From a checkpoint of a small image classifier.
Model: 64-pixel images, activation squared_relu.
Rows from block 5 of a small image classifier, named by matrix and row number. Rows with one number within an expert belong to one neuron, the router's apart. Each number is 500 + 25 x the weight over its row's rms, rounded and kept within 0 to 999. All counts start at 0. Numbers have three digits each.
Before each expert's rows are labels from the 100 images, of 14976, where the router gives the expert most weight on average: "patch colour" is the nearest of a few named colours to the mean colour under the peak. Only what is clearly more common there than usual is listed. The data: telescope images of galaxies (Galaxy Zoo DECaLS). In brackets: how many of the 100.
# router: router (model.blocks.5.mlp.router.weight, 4x160, trained with AdamW), inputs 0-159
# up: expert up (model.blocks.5.mlp.up, 4x32x160), inputs 0-159
# down: expert down (model.blocks.5.mlp.down, 4x160x32, transposed), outputs 0-159

# expert 1
patch colour: brown (40)
router.1:473516479512499498537487500525483483489490498499502496485517485481459507508533487492499470463472518432450506476500509487489490492514504505494492502510513519486511494489469496508542466493481459502490545530479498503491492494512483565497506484507477470518490493463443475518476451497492512526487493490513477488501538478484489524470432482531534520512494533459457519485522475574504535528568539481518503466478519477530467487498511500508508497489502530500500552485488498519464445570490499
up.13:501510473524513527398493479524496434490488474519472463482517502449470456476488499487500506482490504519482517535520500498524495512544536510517529476520498507488528517532493527504467469498520470493485435517485462465458521475512499533518527481507498463543531514502502526533489490518497476533526506442509507498519506522475457533462469508474466493485448516520516527543500510504486520516485485518486503514450482511537487493511491477497467514482519532466490498512509483501485514545493496
down.13:526499534504484494534463484481488514493489499482549502509471467532511520581484538541491498516561503493503498510459487529537477500512519514542497522485470477531557488470478479473504487493463497492559540477486495532479504482480506486488500504453482493489481484500498480509498523479508462527526526526468520458500494482477506482479531509495504515497516463526497470517474454479540508470524465515537469478497496527497517480521503466542474520465515519543536497460484528513529442488501485
up.14:509522493540468490406475495487499464497498511517458503485556479469497448500535487517515496491484533442464491507496504506523484446497500496510527523499504494453511521501494512490451480501468507509504495511553511510511532493512473518521483483530507519527493485492485556540454477512478492483488457493512537502497523539488519526473479501544504487510491499466494487477504507538537497517539514552517502497480475546517507509495499491520493487534502478524537469471463486515492561477479539
down.14:540523540562530509480529550489495472531505498477494497486461501470490516511475462501470501507512446497492490463523460474509476490546503519509494524472478502506511496539465507503503523542480497444519536487522537499497485469518515523508517482480486483485496451469506516485505498508542500517505455539465504531490495529539484461510463539486471487509498470520524526517496474520487513503476476531458485489488498460493499505468518558529535524502539493529545486497530507493554497454531481
up.15:494538525528501506434461524523516494465528525487454507512494531493525530484456468490510538468516527477505498531508541507495494492514501493545488566521510510492519472495490482485498486511473462524479500529456484532542509456491499511505464484500515496483507541527474499507493485493536526516510477471524558486475509509560468526504515487498464454503517522480479458493488476526480489475502495508497490491541417523526480489487520496496516503469475507492497481474515484552510545482488542
down.15:525468509457458494513464473505512537481493478485506426491541510512470486506506501474514522465516526505536520444495487489529500503501514505516535523501459488569473560498502486474510495494542540486477457465518496518519480503514515504568526508532506520504457474471485453504512544528525487487520541533525514496495501497521493497518479484502460508466485464497514493508519486516481521503467495494468544468515487486494478522493495514520498503534482525526482491510494527437499522482508439
up.16:518487489489470496445503475546526495524506488529505504491509539523503545473545479445466513493540452461518480462499515500535535497506477488494462532507497506465484524518535478465483486463513549479537449460461514497580515491496471495551506502542529492502511515509511483481466504519497487526512514501517543482507466504508489509501481519497479496475481471485514500499497493520504493485470498501508487470497520488505455487494465481519499504443533475497525506462478505528481576500464497
down.16:519524465506495427452510518525473558492464508488478497526497506472537488515514472463484511520492478486504501469497497472471490437529533520479493500507525517507517480451497502519514507486515521508489491518472471478521487506527486454532478501552499422490496488491481463477502524510514476463468515456506477494510551492477486542494516464496586520531488543512478515521535516495491500498467485510495476484541486522509480522491510490463507462495515501505477440487491505488495490507486514
up.17:488498481491497522421479498496480493546490487475497487466450503472475448482519503512458514524542495513499478556490510496524498485493523495453478519492493505491528497505489522523497514527494495469501486545549490510488511508529497531482487532484530512548496496453495556496523502515484563533469479496496536504503516488495500483486509526480534500474520522518504480442483459499507503517520529533507511507503490516494522445520532507512453472499465474511506459475512508488519588461505508
down.17:504519459532497508507493487493533493496457517490487471541518525504532486489523489472535473528495485522534494492512500451514500578492539475501551493501488531485457515560537484536496489485444498509521520553506517496489480530466484508561483502511542470500540519510500525511460482519529495529509479499534474469487476459492498508540529512489533488492489473485532480488553488502517482498486498480447483483478553553461447512510506501493501509492519516509525475508500505483497475484488513
up.18:550528483522502503477482519520528497479501501504495464517516512462486463504496497498488496473497472489452512481528484431522539493510520473463490546463520517481528487521519530484447478460495477510494452523519511498524486478512534510502527523484474523542496547504509533479503482526559516499510432516518536492446463434506467532511508455536493490491502519517542475501512480531497523519506512479501515468493499538498496491505494511483512487496490515495526469495446463488510534480541513
down.18:505491481458450476483527479449493484525493493491516487477520431474505517543519520535503502549512477553513525487534491475479521504514492492511495507508515468501465547508493458507501504511495551479477516498505470526505483546435492511511490438503528533497488514531478454471506496493490525461532466524482535506535478491497524494523478529493515506523471499523529508470502518508504510548496470515530498533501525447462512467474502481541487505505484526495531436485510484521507499495462488
up.19:528517474491532523435471497474503468562542464504433512495463505511490528515499512511527532473476511470484480491506549502523504489501540501500510492482470464526512529444514555488526536517499475504517409496505488501500500473511491532461504519494482539495540508489524524511513520476526488473464510519484473512493481542532481503492477473502487445525496501492468519464502498501486479504517475507501504490489510483492493478457512517515538524526506508482490508536511506504492569455523493
down.19:497556507481501446472473546510483518499519455508489473539469524460526499479501522510504545505491492553477509487493510474469502523465504507480507473507499488506507516491500510525482559477542503492489525498528470515475504506515533508495545507478478486492497483513486499487531525473473519546499464484525462544557467494482468523496516514516459508515501540498502480501518503558503509481465490474518494502558490482472471564512536509508533502564455535509512507471527534496494533487492497
up.20:457550538512506448439523473501500517507511539502488515524517493468480510489465497536481491531499495465490484525474475535506519492519548525513510514517471480505521491521505487529516502530533517490471489534505488496474503526488501485480461499523472445501495433450456520479496492523554511535488522492525481484505490472508459510487461495503493445467466480524509498519471485521548490484512478501519523536502498502456522482514513493543528471498510510551521512481498528500552539484457506
down.20:500478518475519528488496475534463486480531482536477481474474442485519513477512504473478493518499500484431482447470520539526480487482509490491510534506529547458481483479517478513520517511481524495541520569465551512514494506548499482516500474524490488525519529506490483487526538507464562523509494486510532536485505533475478467525496536527565502511493508491513548528509433478501515478483522531506501532502496473519479504521536478511486512508487515479477490517484513508494487513540486
up.21:477494496505511512442506537563476497485475531514460469490515491474507478469472477481518510498491507497514506496477520517514522490509546501543539493472506539505484491498488505446425550451531490507475475508517523514516519495519500506498502498513501500482511486463499483465477480545532486537516503524509530506492511502502450511479472523469478469502438474507533526585478522521535516455503504524528509490494481542478507508492514468493499477473509504497519491482462477502492567483524513
down.21:515511514491539505508501514488507494528464485465492525463549488540493515503522506511497447503490521498516467496499525477510468508523478510448493508515510506499486474524483531501533457537493463529527494497455554465487489488484504508504480472496522474512508522509576527522495480470477513494491512476447516500504501523479501507486494541515500499473509487527471494442542530540455477509521514513477521489457491451464505492454456474491501524510526462491480502518551501484541454554513477
up.22:519508468456444495409488443498497475523512503477465504477548521501490515473479500498503512468487493467488486534512509536532506510512547485518505550524488509471501481498522490486464480473536502502506400499501486499519507466503519490499472520474508472505493532459531508521463479544508523541521485536495501467510484502560467541513503475479516497520499493534514472498513500556504491508499499477508520526500489511489511487496469520489554513488504492481545482530508505494504515533482492
down.22:489471500484511531507514529502501512508493498473478463470442482566487443509489481524501510516520475526470524485561484509503461518511485496459479498496504556486530457535474504472509527514471507505510424536517541501513512520501481505497527464513543523527517496602473486511480481483523484491505538451494469505513487517500518486521493543515479513493513518480509511512501495490497502507463531506472491516483493507520524516521497465491517554513470511513494459466523483487496516539505482
up.23:501473499494492507484497462510450499539482504520441488507547522494508490482516460528530524462496516498511453490514526531539498471551508492524502486520504539487474496528495526448494475486483516466509470504535487486477515500519505461488502482482504460498503523463477509517494490544485516495483527519488507488486525506485486522511490491494499481518486488512513512551462482530522494531541488515491489566465537579549513484544495471518515492499491532494515434496533500477496562477474475
down.23:497516522524550447483491499485492506444516489506514513522519475483490482520511481484451524457501531496479529525499426483475501485523495479484527466537441481493517496532503501554469502525493464455496486496500500527548510516485463489469465508456496470510494512530441484491469497553482481519531483487513520474514483492498474510505490509532506511480531509493518477472542520504487488484477505519507515542459481517488507482505453525508469508525530506479518573513506466484495481494546520
up.24:506491497500468508442501519503505508549501502483525495493495524536495475512524537495495493523496473470486515481450491478474508480514564491511502550488505516502514498481521522488454496436518495514513418472453559491509489490480516504496486505476512538486492530450491503487462498505520542484477494525500489470496469477505518542528554493485485519485507492521527484512492463535510496466552486508518517489492488514477484469522506497524493501484516496500522468514477493487483613494509504
down.24:482482526505525526520483507516505473502523509474540507505514462496512478496508466478471513545476504489504491507547517527519515480516451497450456449500521482464498515548537524501558505486499513488457551538468510505527481517541511460499486557489509484491539499474450522478470497487501525503465493491523469526485504470503469477491538477549481489500469522488509465494515526493464515531456455484502484495490482529515485551507510479524496485497498467454501493479514503512435525475508483
up.25:481517483507491509435483459528502470511545545533460509481531513455462535491511491482484527485455489485503491514504501496491523514492493496513498514504523492480484509467533475527464490453513488480501440506478510494503499467471475484507477546485525524512527493517499562456470482505533554555515453515514483509512528489497486521506497481475522462549496477507496540506469516511470487509512491516509510495496494540461497527533529492547527503450501509491478502492485467519492520571465513
down.25:473489507506497526511529464510522562482452490508529472483504460505554520516491505530552480484521497517514471502497560519507451495488513479474523468498498526510475527538478487480491503499511532534521478517518476508538528490487497504466497500495471559504495542499533456509417506487473471499471537498505535494515491501499504522491504485463498522514512499505500522508541439544522461497503491508497468511527500536479537478504491481493558506498472451499506499550488482511513479534495471

# expert 3
patch colour: grey (41); brown (37)
router.3:477520467498519493533496524520491478488467491497559469484528525488451529495528477485509486473490502448471496475516549488494499513537538502491505496503526505506519492464497518497548480511516460502490558492520490523486485508513489552529501481485496487503504478477450445514434432512508523526496496488508487477508525474518494530477483489533553514525484535458472513478490475562506524544543515472512515494447516500520493516508499494503487509503470542510490523470489471514502479547483515
up.13:519526501522522438387447494485490524537482528466481511490509491487509505503479480530492513519480502526481490508485502548521501495524538492522513527514483504510510520503521521485489469473516485486526488510478484520484512461466505494489498508470484508499493512441461536509514507539505487537511488448499532479501471471477494561512430511466496508493514482489494481532524522540479506498502499488502489501474475496495500486505551507517509536461546504467521514483512508517498575512497460
down.13:497495494474485539508518449486488493523576494515478532511513477499500485468482497492492518540474509516523498476507460503460481493535515494492461553499498511502501487485469514483523513518534473495508529474496483501508500486479493490474478522489506451498498465507498408548507516483501467474517455508487491506521462477541488470455517447525490496485491535528483485487557525507526506549535491464490452503497534515513506477536469556530537508501511511523523525475490465488487505473515494
up.14:498481513477511489365510533489498481523504507477501522471491493557501460486511500535511521484500483479495510468500472501520515494487469479465473520517493520498457499501472506521499515523507500476490454513478431512481512484529506531498511463512477456488516516522500542520485484535477513544478520499500445516484476487505465533518483518500513494482500505493493480544561489561491528495506530484492485507481515493537485493521481500497515514503508498508505534485467503466481574502502507
down.14:465515545474522484452507488468500501518489516488533495477498483441490517494501519456507540517492552520540487503481451482491474492498470505477520530508533507509501533501511467493507431431507490487485533457501470490522474484499506478474452499481510508499507506491506473493520528484510516537489476538469527502532482485499490530483530478469494486519521519508512509536444533501533528526488496489510499461518476493495509471544530527485533563525489500470511522494528521527521554450488489
up.15:507478512464481509399467483498502496544497511507448489496524499508488516519486466546459544484456506464535513513492511528517441470511529516485499527494477490497507484484505514494468505524509489483502430515519463542492515515468482554514508482528473470517495504457505490541473516522514516491521514491479511474466528506520473546474531511474493477488476511514492467502515520559473503479515469513465498508470529560510465529520493528495498509502520492511508524497495475501505545479490510
down.15:495517496505515539524492470528544520463431460537458475509519460562481471488471494485442516492512492508485494467468472509486493499501463509487524474504504492491476456445531493467486529490473452473506546518491476502504517517500521514489533507459522562569477495545487506507523506464528485484478505540524504469498501527495498523470496523490502498528472477500541498494471502495497539485480530499519543491530503494503520454471487472484505501501502531492505471487514541462484512492494486
up.16:483480502501537503399508507504503509486521503524462480512518498432470462535515454537492465471472486490496523538481474522507538492476508504524475482510514521512498512548509539505502478478538518496498476493482446502510494518513508494494494524508481526499497528454509503505492485529488493555495508488509520467455473484466499545525449484488521505457482518471485525519543497534506516494568528494473487478463519516485506474505505527488527495511529526512506490487523473510477531542477461
down.16:504516500485533465518535475453473487520497508476477504496512467530504466471488484559534534515480503506525517528523515534500472492450471507470486503486463475513519486489518468500518552529516563518469498500496504523516469471501471509498503523480481529483498502424479477527504520478487457479500457503499531496447528515485493512521480510505523486499532468483550518540496512480467544530522487508478541513517497538503463501546505505488532478504476520517506503510473543494469447492502457
up.17:523494468474437501419515527508520484501451485472494487478513464504457506485480507481507480508462504500477533514495475500498450456495508508517514529534537489469493517503517475486497487504500506476549446503495491495521521452498487485528516536508501547525472505477485569502490493521489512478490447481503509518475493500499482579543486512517503537486498514485490488489529539561499485505534528526524490485515537488491504484475481523484495494478540489526454509515470474478463518517498517
down.17:517507515529490498483526527496449480443470515478540490520474508491517487530515515466470471477513508488482497471485481500480496495512512500496505514448501489476494532509549539483507474513529537525466552499463460478474515526511528516502510505465537526511470509535499473472518507494495496543437495491486530516488503516498498489505496475501509529528480521506492443479514451485517464504535470452504474492520510456498493486545563536510518513506456513472476495451540541506500536504458487
up.18:473483509493457470490449480500466505556501491473437444536499491536531513517495488505504535468478499461532509513502485494472508513512483515498527495499500532507491535532515500523481457479501512489514476533466494476525471444483508519513522493489519549443502540469458508513509476471559513474538493526484524561529492489502476534570490483481504498489480506497501462530495474541441502497508505508504511506466528496512490480486464509511482510514524478504466491469469490513495538498503492
down.18:504511509468501458510510452514481475450522463455527474455533534496522496479533494506485518490416542537506493487494477487534485484512502514496523502498492483526508491509472541523475536494511502498497523478511467478520469526518538510506513508499533488530501541453512504523521478459492479530525486453476464531517524503507501485466483466508490526494516495492549518505539493490500492499521498490510484453493514492497477511473497575497441476446509533506453509526517507537491535508514527
up.19:497511516493488500390477505465498494534506486535468495496507548486491441470484486455493504500517513452513494465516479483522505495514502487539497508482509524507496499491503557492492481487490484490491453487505518493504501478487498553505527511516513510502488562483472510487472544509492481529498519497500512485520490472498510530505489519477542457475466504481507521526499505541488509492525485546513463498468510540497463518510503545495512510508525502495505487515489444484468606524501480
down.19:527494487484512447570515513503531495449466471483528535521535500476503511497505481547489487530514502507470521476476497482474493474513487488469509529521522496467561504498503460475495516488512549524502496491514516497470556534518484522508541512475452497486508490497526452479504487515531474524463479473500474533488521494507449482461498488562475534535498515477521524533525511476512508497486526525516490510533481493501479473547495515464486456489467528493466456533473502520533514511495499
up.20:508529512519470496410513479510480491488505462493474473489512480493542489503496496485457525493480492501497504528510486479547472481532530524515520500504536484500474543473490492467522483463483518467525461469497535492475497475518467500468497527445490529536526502438483539455495482506518526525533516524479491493505521515491503516542506506513505498500489524535507508491469507566472495490566487491516511529511512518541496508513497480531459498495494459461514447503505482541452526523490494
down.20:519494456462534496517503499501468476497463504491481514435475463531503520473490518501475512498528535524525477495459536494508476453510483484494505523488469507454530542500521487486502524512494499514512508519507478507482493500482471440462497504522478486479496495517511490470562506490496462544426487489462478537499538511515493517491504471492470522518483499489550525509470521505459472480517451475544485481528526515485554472544512483518521472529514504493510506494495431523487516499514528
up.21:496468505481480438436529511510523527507537473499461475481510518469554471534497451565512520478535511460518505507519503483526486514528544477535471504480518508529501485526517534535499466491477478498486464496504505494500528519538515480511490496445488471486510491464513521493501509521484459501535485507479444494491505521483513536470480456506488500538496533507507509516503480543503495511498492517445492494520483512495469493491508534508514474469530465510499491475479486513568510537485446
down.21:481427489525509522509472514510539512521508523509550472516556502462520546482523513514464493506549474462535496510515498566490493457509466526491498514474477472458491495498495526498457500487514529540524457523523490459492513485464506532480503500477502498499472509503505488485505518485480505499502512547523543507519514514505513481481513468506517471495473491473491489495491523518529541481485474476544498522525526450485480514489486462538490454529458498470546491483462492473474499477551515
up.22:532520475506474490439508518491497514503523523480490469481566498501488510498477480452530504466454482529493465486517485465574503505468530530522476501532539496513507500492481527507463481506528496503534438499495485466498491454509504519500492518522519522473514557442520546489477498489530508489511469535517523490528456501485481519540506474495474491510513501481493513499522488527497490512510497498470498509509480503487488518482505556505515513539475505456487510475501463486449511571466530
down.22:488478488489474523421475526501514497470499508459516520493515564517497541472520499465495521498505470497518504515508455486518500525475491448495487505479497476504475570498480441547502505486499498461521447480509470495482464493482479491525487451518523519507514520513514474466478481502479513484530487509510499518498473467522471507578514484529532505498530489501476491500493545505500486552441518514531515531537495512506517444521504527515521530507484490480504481525491540475507485482486491
up.23:497511498520527486420497515511499499501526530547426527500507486493533492468493479553472497484457491486498481500492476525492475465493549502497520504480510451500473450511502515538480491519482489482492448501533494474526529444481480520488520475481509480489509545500497504491479487530452493506532480483491536495473488488486531518516450517488563458502480541519487528541493498543509487522542487526486512538467503553496480493506503534524505509486504525500516531499487474534492515494522484
down.23:531508478479532505470491507495515522505487512565511536500558461510487464495477487480496501541497472471508509504515518472454533518551450474484495495513512526518484541497470500489540503483503485500502510523523489516493493508530530538492517534465500496493516517513527523515496496498532474461482535517514474511498513480507470506547510473545475515514515509536491446506474524505466532493451551502494451503518490478501458455519424478480464465505484496476505515527471549522495462499494517
up.24:494507496510502481419518484502521505539497522524492477534546474473550466510539505505467508456494492497480508507499517509492514467467491491544475486518506493488492488472527495490464505460499461484473417486510492515473501492469522536482476501477549511522487510484492532507476461504482499546462492500496490515515503486477508529525490489491560534487481494474500548507472494583495497506542506534502502481504477505481469486473476491490499452472513493541485534479476508499508551499545506
down.24:494508434474516501524487490562507469468534507470513524513482439461490490509508515521499497493501479516493474483521554513542497488514482502489493450486498495473502512475502508480529578530503531535489506501516526501516497489517543439515474536517519481534518464567513503518490535488520484530465557514492510510486513532506461488483483479492466535521511475506497477535473537521508494501452519508489491535502486526534496494518507481479471495525477498462465460486538474501504487500473478
up.25:508464500483520536483485477517517467521468505545475461525494503482492505490515491511492529469492462470512518536497535475531496489530509501466485495471509499495489509512533550448475478475504500479481475505440503468511502488510460498495511529513523508505516538420485531520504469522515479472508483525509520498493502529492505497472466497513502483497485483526510508540456426563471504448505521510511539519467534525506472496515524491506494481537523543503493523486492526525500565515452516
down.25:484515505470461555464513524485491493497487507491532465533496513517526489489467513486537480460455525498493472491488473493523506538510515497542497494524516501477465500471497467518501518498494488533479495498545477546490503504513498451458457490486502522469494474510520479498502521492533551516502456481535472474534503520501507548530484515519500518505513446509492522492530464497561470487458488532451480516514484550456500543500502507494479493453535487539472503469517458476513460513475515

# expert 2
patch colour: brown (50)
router.2:481517472499486485573507500540505469477481490503539482493493517505471498494522484492502489484482480468460525462468504489487483502536524505488502488504514519506497487476466522490536461487487460484485523506497459508490506485499491582510500496504493483499492494468434454503463463514502524510503495484507494498483513482494458523495476489522541496515477534461474525483484478593495512530510531465517511470439510509522468483495513489505485518485469540507499554474489496518460479571516489
up.13:531516493475517515471516512517519540532525477529489473525512475522518509502484526478461481551469476469510503535478511466504500484519495499537510500506489500500478494531555514496460451425513537533472473480512470478534524474491528481531475507543526532473486533484482531466483494521500497553485490516507506510482515489501530529485451483458529553522472508436490509479503496485510438466514493508499517452520494508508493476503482496504498478497506489524507522496474533475502507486518569
down.13:470502473528543496551485524488483515504493468547461506454517513472486542475505490512513543454521527493480477504461501513473483512542506459510502502501525461506478485487476534506519495478514512494531516502525534530539491476486490527455499494478477529556514546544488505542521526484519518485524529481476443491501476499527490511515483518476453492534515496541551525489486517476515494525502506492472466500527487515486545497463504455506492467532458480458489501502539474504506475486477464
up.14:492503513541459513416478500507511551497470508516459500507523486478525492525499483501532471493464519438517524560436491539526516512474506505539486508512500513502502508494520502485495461492499538503507494501509492516529509481485478557509517491485487480480491516437539544488483479544496488491493511480508512504493511502475526496498501498490499466521495549479517512512479464536508474466515475492475491476474471510509453518476478493459533490491501507518556492468485465495488571524517541
down.14:490481514485475522519491489526484446485460516481549499494460541513526508453508552513472512527503518488514484452497502478474515510489522490512517475521492522519508547541484545482490502488500528515520543517495477485457538516470490458496486492503532546531517494503463457518520477457515525503514505518532540514460523484489460485445483485515539525506529478516507477545491472516535517528518504506523497469490509493506472469500507434487453468496455510460531506504522514520516536487493496
up.15:512529525477500508489468455503474482521491459491442520479525508473464544494503487515500516479518511466482514541481510540496488489537527477520509543490483462495524514536510483501462460462492486514487466511531509515530530495499497463468518494515529489516506527501506541496471492523492482525487478478510457528503482514479488546507449498494500551540478506484537531486462480535513461511493499485482509468477509531538523579501500496459556500515476500493538485488534485474500556478484516
down.15:511512449544503508470528491475531481522511494500478481507536506513524499502533495472504494455465503474473487466489546495490494469492484500517511470505511492481501528532467482485506524519484497556559443507476510479513477465460506550517468536529469543457527501462533506505528497491541491491516487504516521528480471532503491522509540489530515530492522521504484535547494491451465530517501506548503486513533493479511490460525493516523471498523560526486473512511465522496490447498492532
up.16:487518535503499537448464505472508527517526452514457493480520533487513509480477502534505526454498526463502503523479513511495525494480480492544455495519515535546513471511524525501530499471517477497521538493492461475503482500494532523495521491515508465490488524525505490494496490531482515552486535549477501534515492477502456506458476493459561505507449489493510528480486476538459501496494513457474478463493500468524526511441509493489510475494496481524483526493535509498460578501511514
down.16:511523487487471513552459508507494516495477509494549535552513490505533505506522522504492543541494467492525468502448571450520485498486531516526523472476507490478491480504484483482465530471506497499492449528515547470510473522475539500516483516530491491481525511442473498515477481457527505463494496503525451516493479508502512497515506514524500510487526502488535503527486418468503520517505513508497475477523499511481500475549504507451505497510471509529487474484526474509513481463469446
up.17:517484502475501470489469448487550475536526489513472519519486517450517501479488475510488521521533499461505495521500495495485525542523498489529489503520500459477485535510510487513493477449472481466490460515470525466498544509501499486471501534495510551504478516488464558484468492527534471521504488521506486511449548503485492552477489441489529524505489504507527473547511517531476526534500506488504499460480503541512434502513505508514535504494503502520519513475464496513490579510474487
down.17:495484485476458476490514482544506508526567526469569485536482480523518501529508539501516506477511524513467497482513483525484494449456542463486502497503498517482491511447490488472491514511524476497510536522559473512478459563522527537498519486508522526525517497493542478507503504523502483543505498499508478489511516493543528529478515437472496559524461501481548475487502500498490501491451519481496479514480500510488529497504486506436485489475459490493534501492501476502504510478462513
up.18:501487513477512529401450512499502459519494476493468533491502466472504494520520489497493524544511510487504466517491523532471513465491491548522478527498480528503481517516496528504442486469536481526508455483447500523511489512468524526466515525515504511540505532432500528491467491539472523500491515515493496496472513475515494556495509484477528511510482485508471491489494478527476507505487476472458513529517485509536512485520516504502515432528489524477519502527495441509469540503489498
down.18:498530531484512498528533468521505496499530528522477512457531489515513525502484492476474524438477514487502521492500513461490481531492515436558477508526523474507518526479485529490480478486493472496530468497528517473505540477501499534527515472454501543480536507534497526496502482492494453514512490493535543524513562515495481500486472506506485522542512514518508531504481517508496519527572482517474487511492522541482467570440495487480518497497459505528515526507484459512537499521499508
up.19:520513477474501502445515490515484519489518454497494511492542497495498501523492496487512548489501516476514496502516476462505548481511553457537513499452476479498529504485532501500462495488502491520513481464511509471502503447488504529473471582480539501473513491453486545472463480503527523569506500530484516495508490466492482507519491521485555518511449495509527529485479518481492513510521509517486495512556440509530481492509520523480472473504480496499495488457484470519460544509544502
down.19:464509513530533552525525482492544512528509506489549481520526521534453507511462459512518494491473510470485514496540514514525475552493514465485469508527483501504509507507469496520521486488486494509494518497546524510529501495555480477515489470479474534491504513483580491490433500492480469481515491462481510475496479503495556472489463475514501454495522477508531503504532457543569485510498455475491461482482484516487488494501491517523546539483490522487489488493473474510498468484501501
up.20:482528506497485503446490462566509451498473458511487534515537528509519539492477464497489497432485467472493473537504473537506499493505533471543520507464466519495522521506493524491469475471460513496494487497512481486498500493540535511471532520504526512471482495498534527508481512516500531509493454463491524531457472522484480532456459461505482499537488497515489507524504473556485550501504506489469500494503522545502463498496485483475537488461512520474532500498509509490523546462505476
down.20:515492526472506536508511532477526497458517510495501490522518504523513502499495511479482503501481496487549492513515513465539555520486454531479467469518494532551499507530529541549512496489536508512516468524500506489499543477499487521519506519470488495544467517469458540505480506509493498457524526495539462508511535507523485493500486452478477452479495486471505480572463469516549473458506472517525501449504520535533484475498478521513531512503489537528475501507476489533521548500510533
up.21:534475499487462502414504531517462485535458539502454493500503530559515500475513505498477545496502491492515503510488532486519498498514528510490491485510508483467510493481515479481459496538496510512497461499509463478446515494512546507518482519477515500486493536534522543491468447535472508533464499495510503504476509484507526569507463502513491541501503532497484497509436490517507489483498477484530518492522496566503469506528512540503478476468475462519503507460478460482505541509489507
down.21:521507513496538506486501530461536554485497492538530513498523503469478508511498520474494462458487504513494497491510481494477509506502467517510500518520558531521496479531511492499478505473561500475522445476498461496482489464531480536528479456485442511510525515472500505481507511486549497466581530527522480471486530470491506512491531453504457458468476490512503498511519487492532532521485482509487505486492514503495498464515512485535572505456517511493469525500441497495478508520474511
up.22:545524498498511496438502504501478509494484525505474484503516501460526520478538510492498526496510528490515519522468525479493514488475513513547539481500480511472490485506485499519487483464543542493480490520497536511483517480485551500498487525531516477491522508492504544442488470557457471488447505506485493538480500484474509475553463505453540488466495517498503514497475483548511472486557486500499468473524519546508503485487519503529511505476461482495503457450443497530493552465489484
down.22:555497469503499463487475559490517480500517531477523475531499475507526481484496512485453483494524495480520531474520525505509523514526447488474448501540527499558530475471519494514483503487539491512464515500495514528545485484529458485540556498520541526509538505504505466501522502497485469498470508484487508477474513524547462494514488445485481498528468530482517509523522542517502474498522458509502506501536482483517470512522485483465472491549505470466470520523482495503431497488495498
up.23:492486450505471529455504462526517511481544486541479439526498487451498478494469497525537480491464515513515506526492522477512506495529508489498468485504512523447496496530514544479477512487479477527478472476483516489488493495518522477470523516483510521519549470481463554456505456510517495510532506486489491489441507497474483508505503483485531459493498545511526486509490475574506514508529520489514514501466490498545490484533494521527465530487500458494490465531520494519436527537482506
down.23:501515517489469521531458491538444540524532523504556499465518499506486490529524524498481487551531534462494495467551510538455516499547509514531516481495512513470504449510512507493497483501493513519490468517481515484500477512490491533505515505519533477488459510507496519523486500442461509525548518518522539496521481481473524484480475486516482521458481487483515522515528460500489512452508486488505496480531525495497507472472519573458509511489511480465452530492489487481539491547532485
up.24:533489524487518482454519513526480491493491474499492535485484522462523497513490506551471521468470513498496486523493476484492520508519515512462508526497523544496493495541517488473442421446469487501503461536518466530472542471503502528502487503488502466486500502484486502462477444503472536522536496532495521495469483465467519535482511475486505506516482512513545510506484517508511538481503514506512517474535469509506448524555535543516490468508482536470524500513452480510473543503522479
down.24:511523481484503463529500507484480464540507504511456483516499517538499483521489533513522501521471520516557536499484533453452494529495468500526514476525458504544484515498475474439440473492518516477497500476476517497509493491470500515529486469534497495485488536492490477489484461558517490503507546524473470531520515490513482515544529515478559506501455490509475507522504498516521507562512482521559482500521489523497517498507465495514483495505534501479512568492487517480493513518445498
up.25:536484463516463506420503490505529493538433476518487500501519549475491500479473501523504516482527524495492503502494487504497502503490510483521477535515502522498471525485545496483495504469523488510513471537494438510508500508489468527506485520496480500512482536495468536514484481541484513482503488514504495520478521481498485570489482460450521515498467530496476469539459494546505529500533488474522492497489489534454472465472556526487501509488491466492535497501455506514512584484506488
down.25:482470526485481533544531513504466490477497476520495509480490465509534505517529534502545467506510493501496468521488513505538509512534476504498532517455491499496516509517509524483525518468451493555528516506496547464443463483489493473479471503491491529510471463479481505509470488478482521459492506483527448545483477504509525490501505521515427497444485550503499458538488466529486499489495486473518526509509525495501470456466452501515506479502469545524493483519494553517510459485492509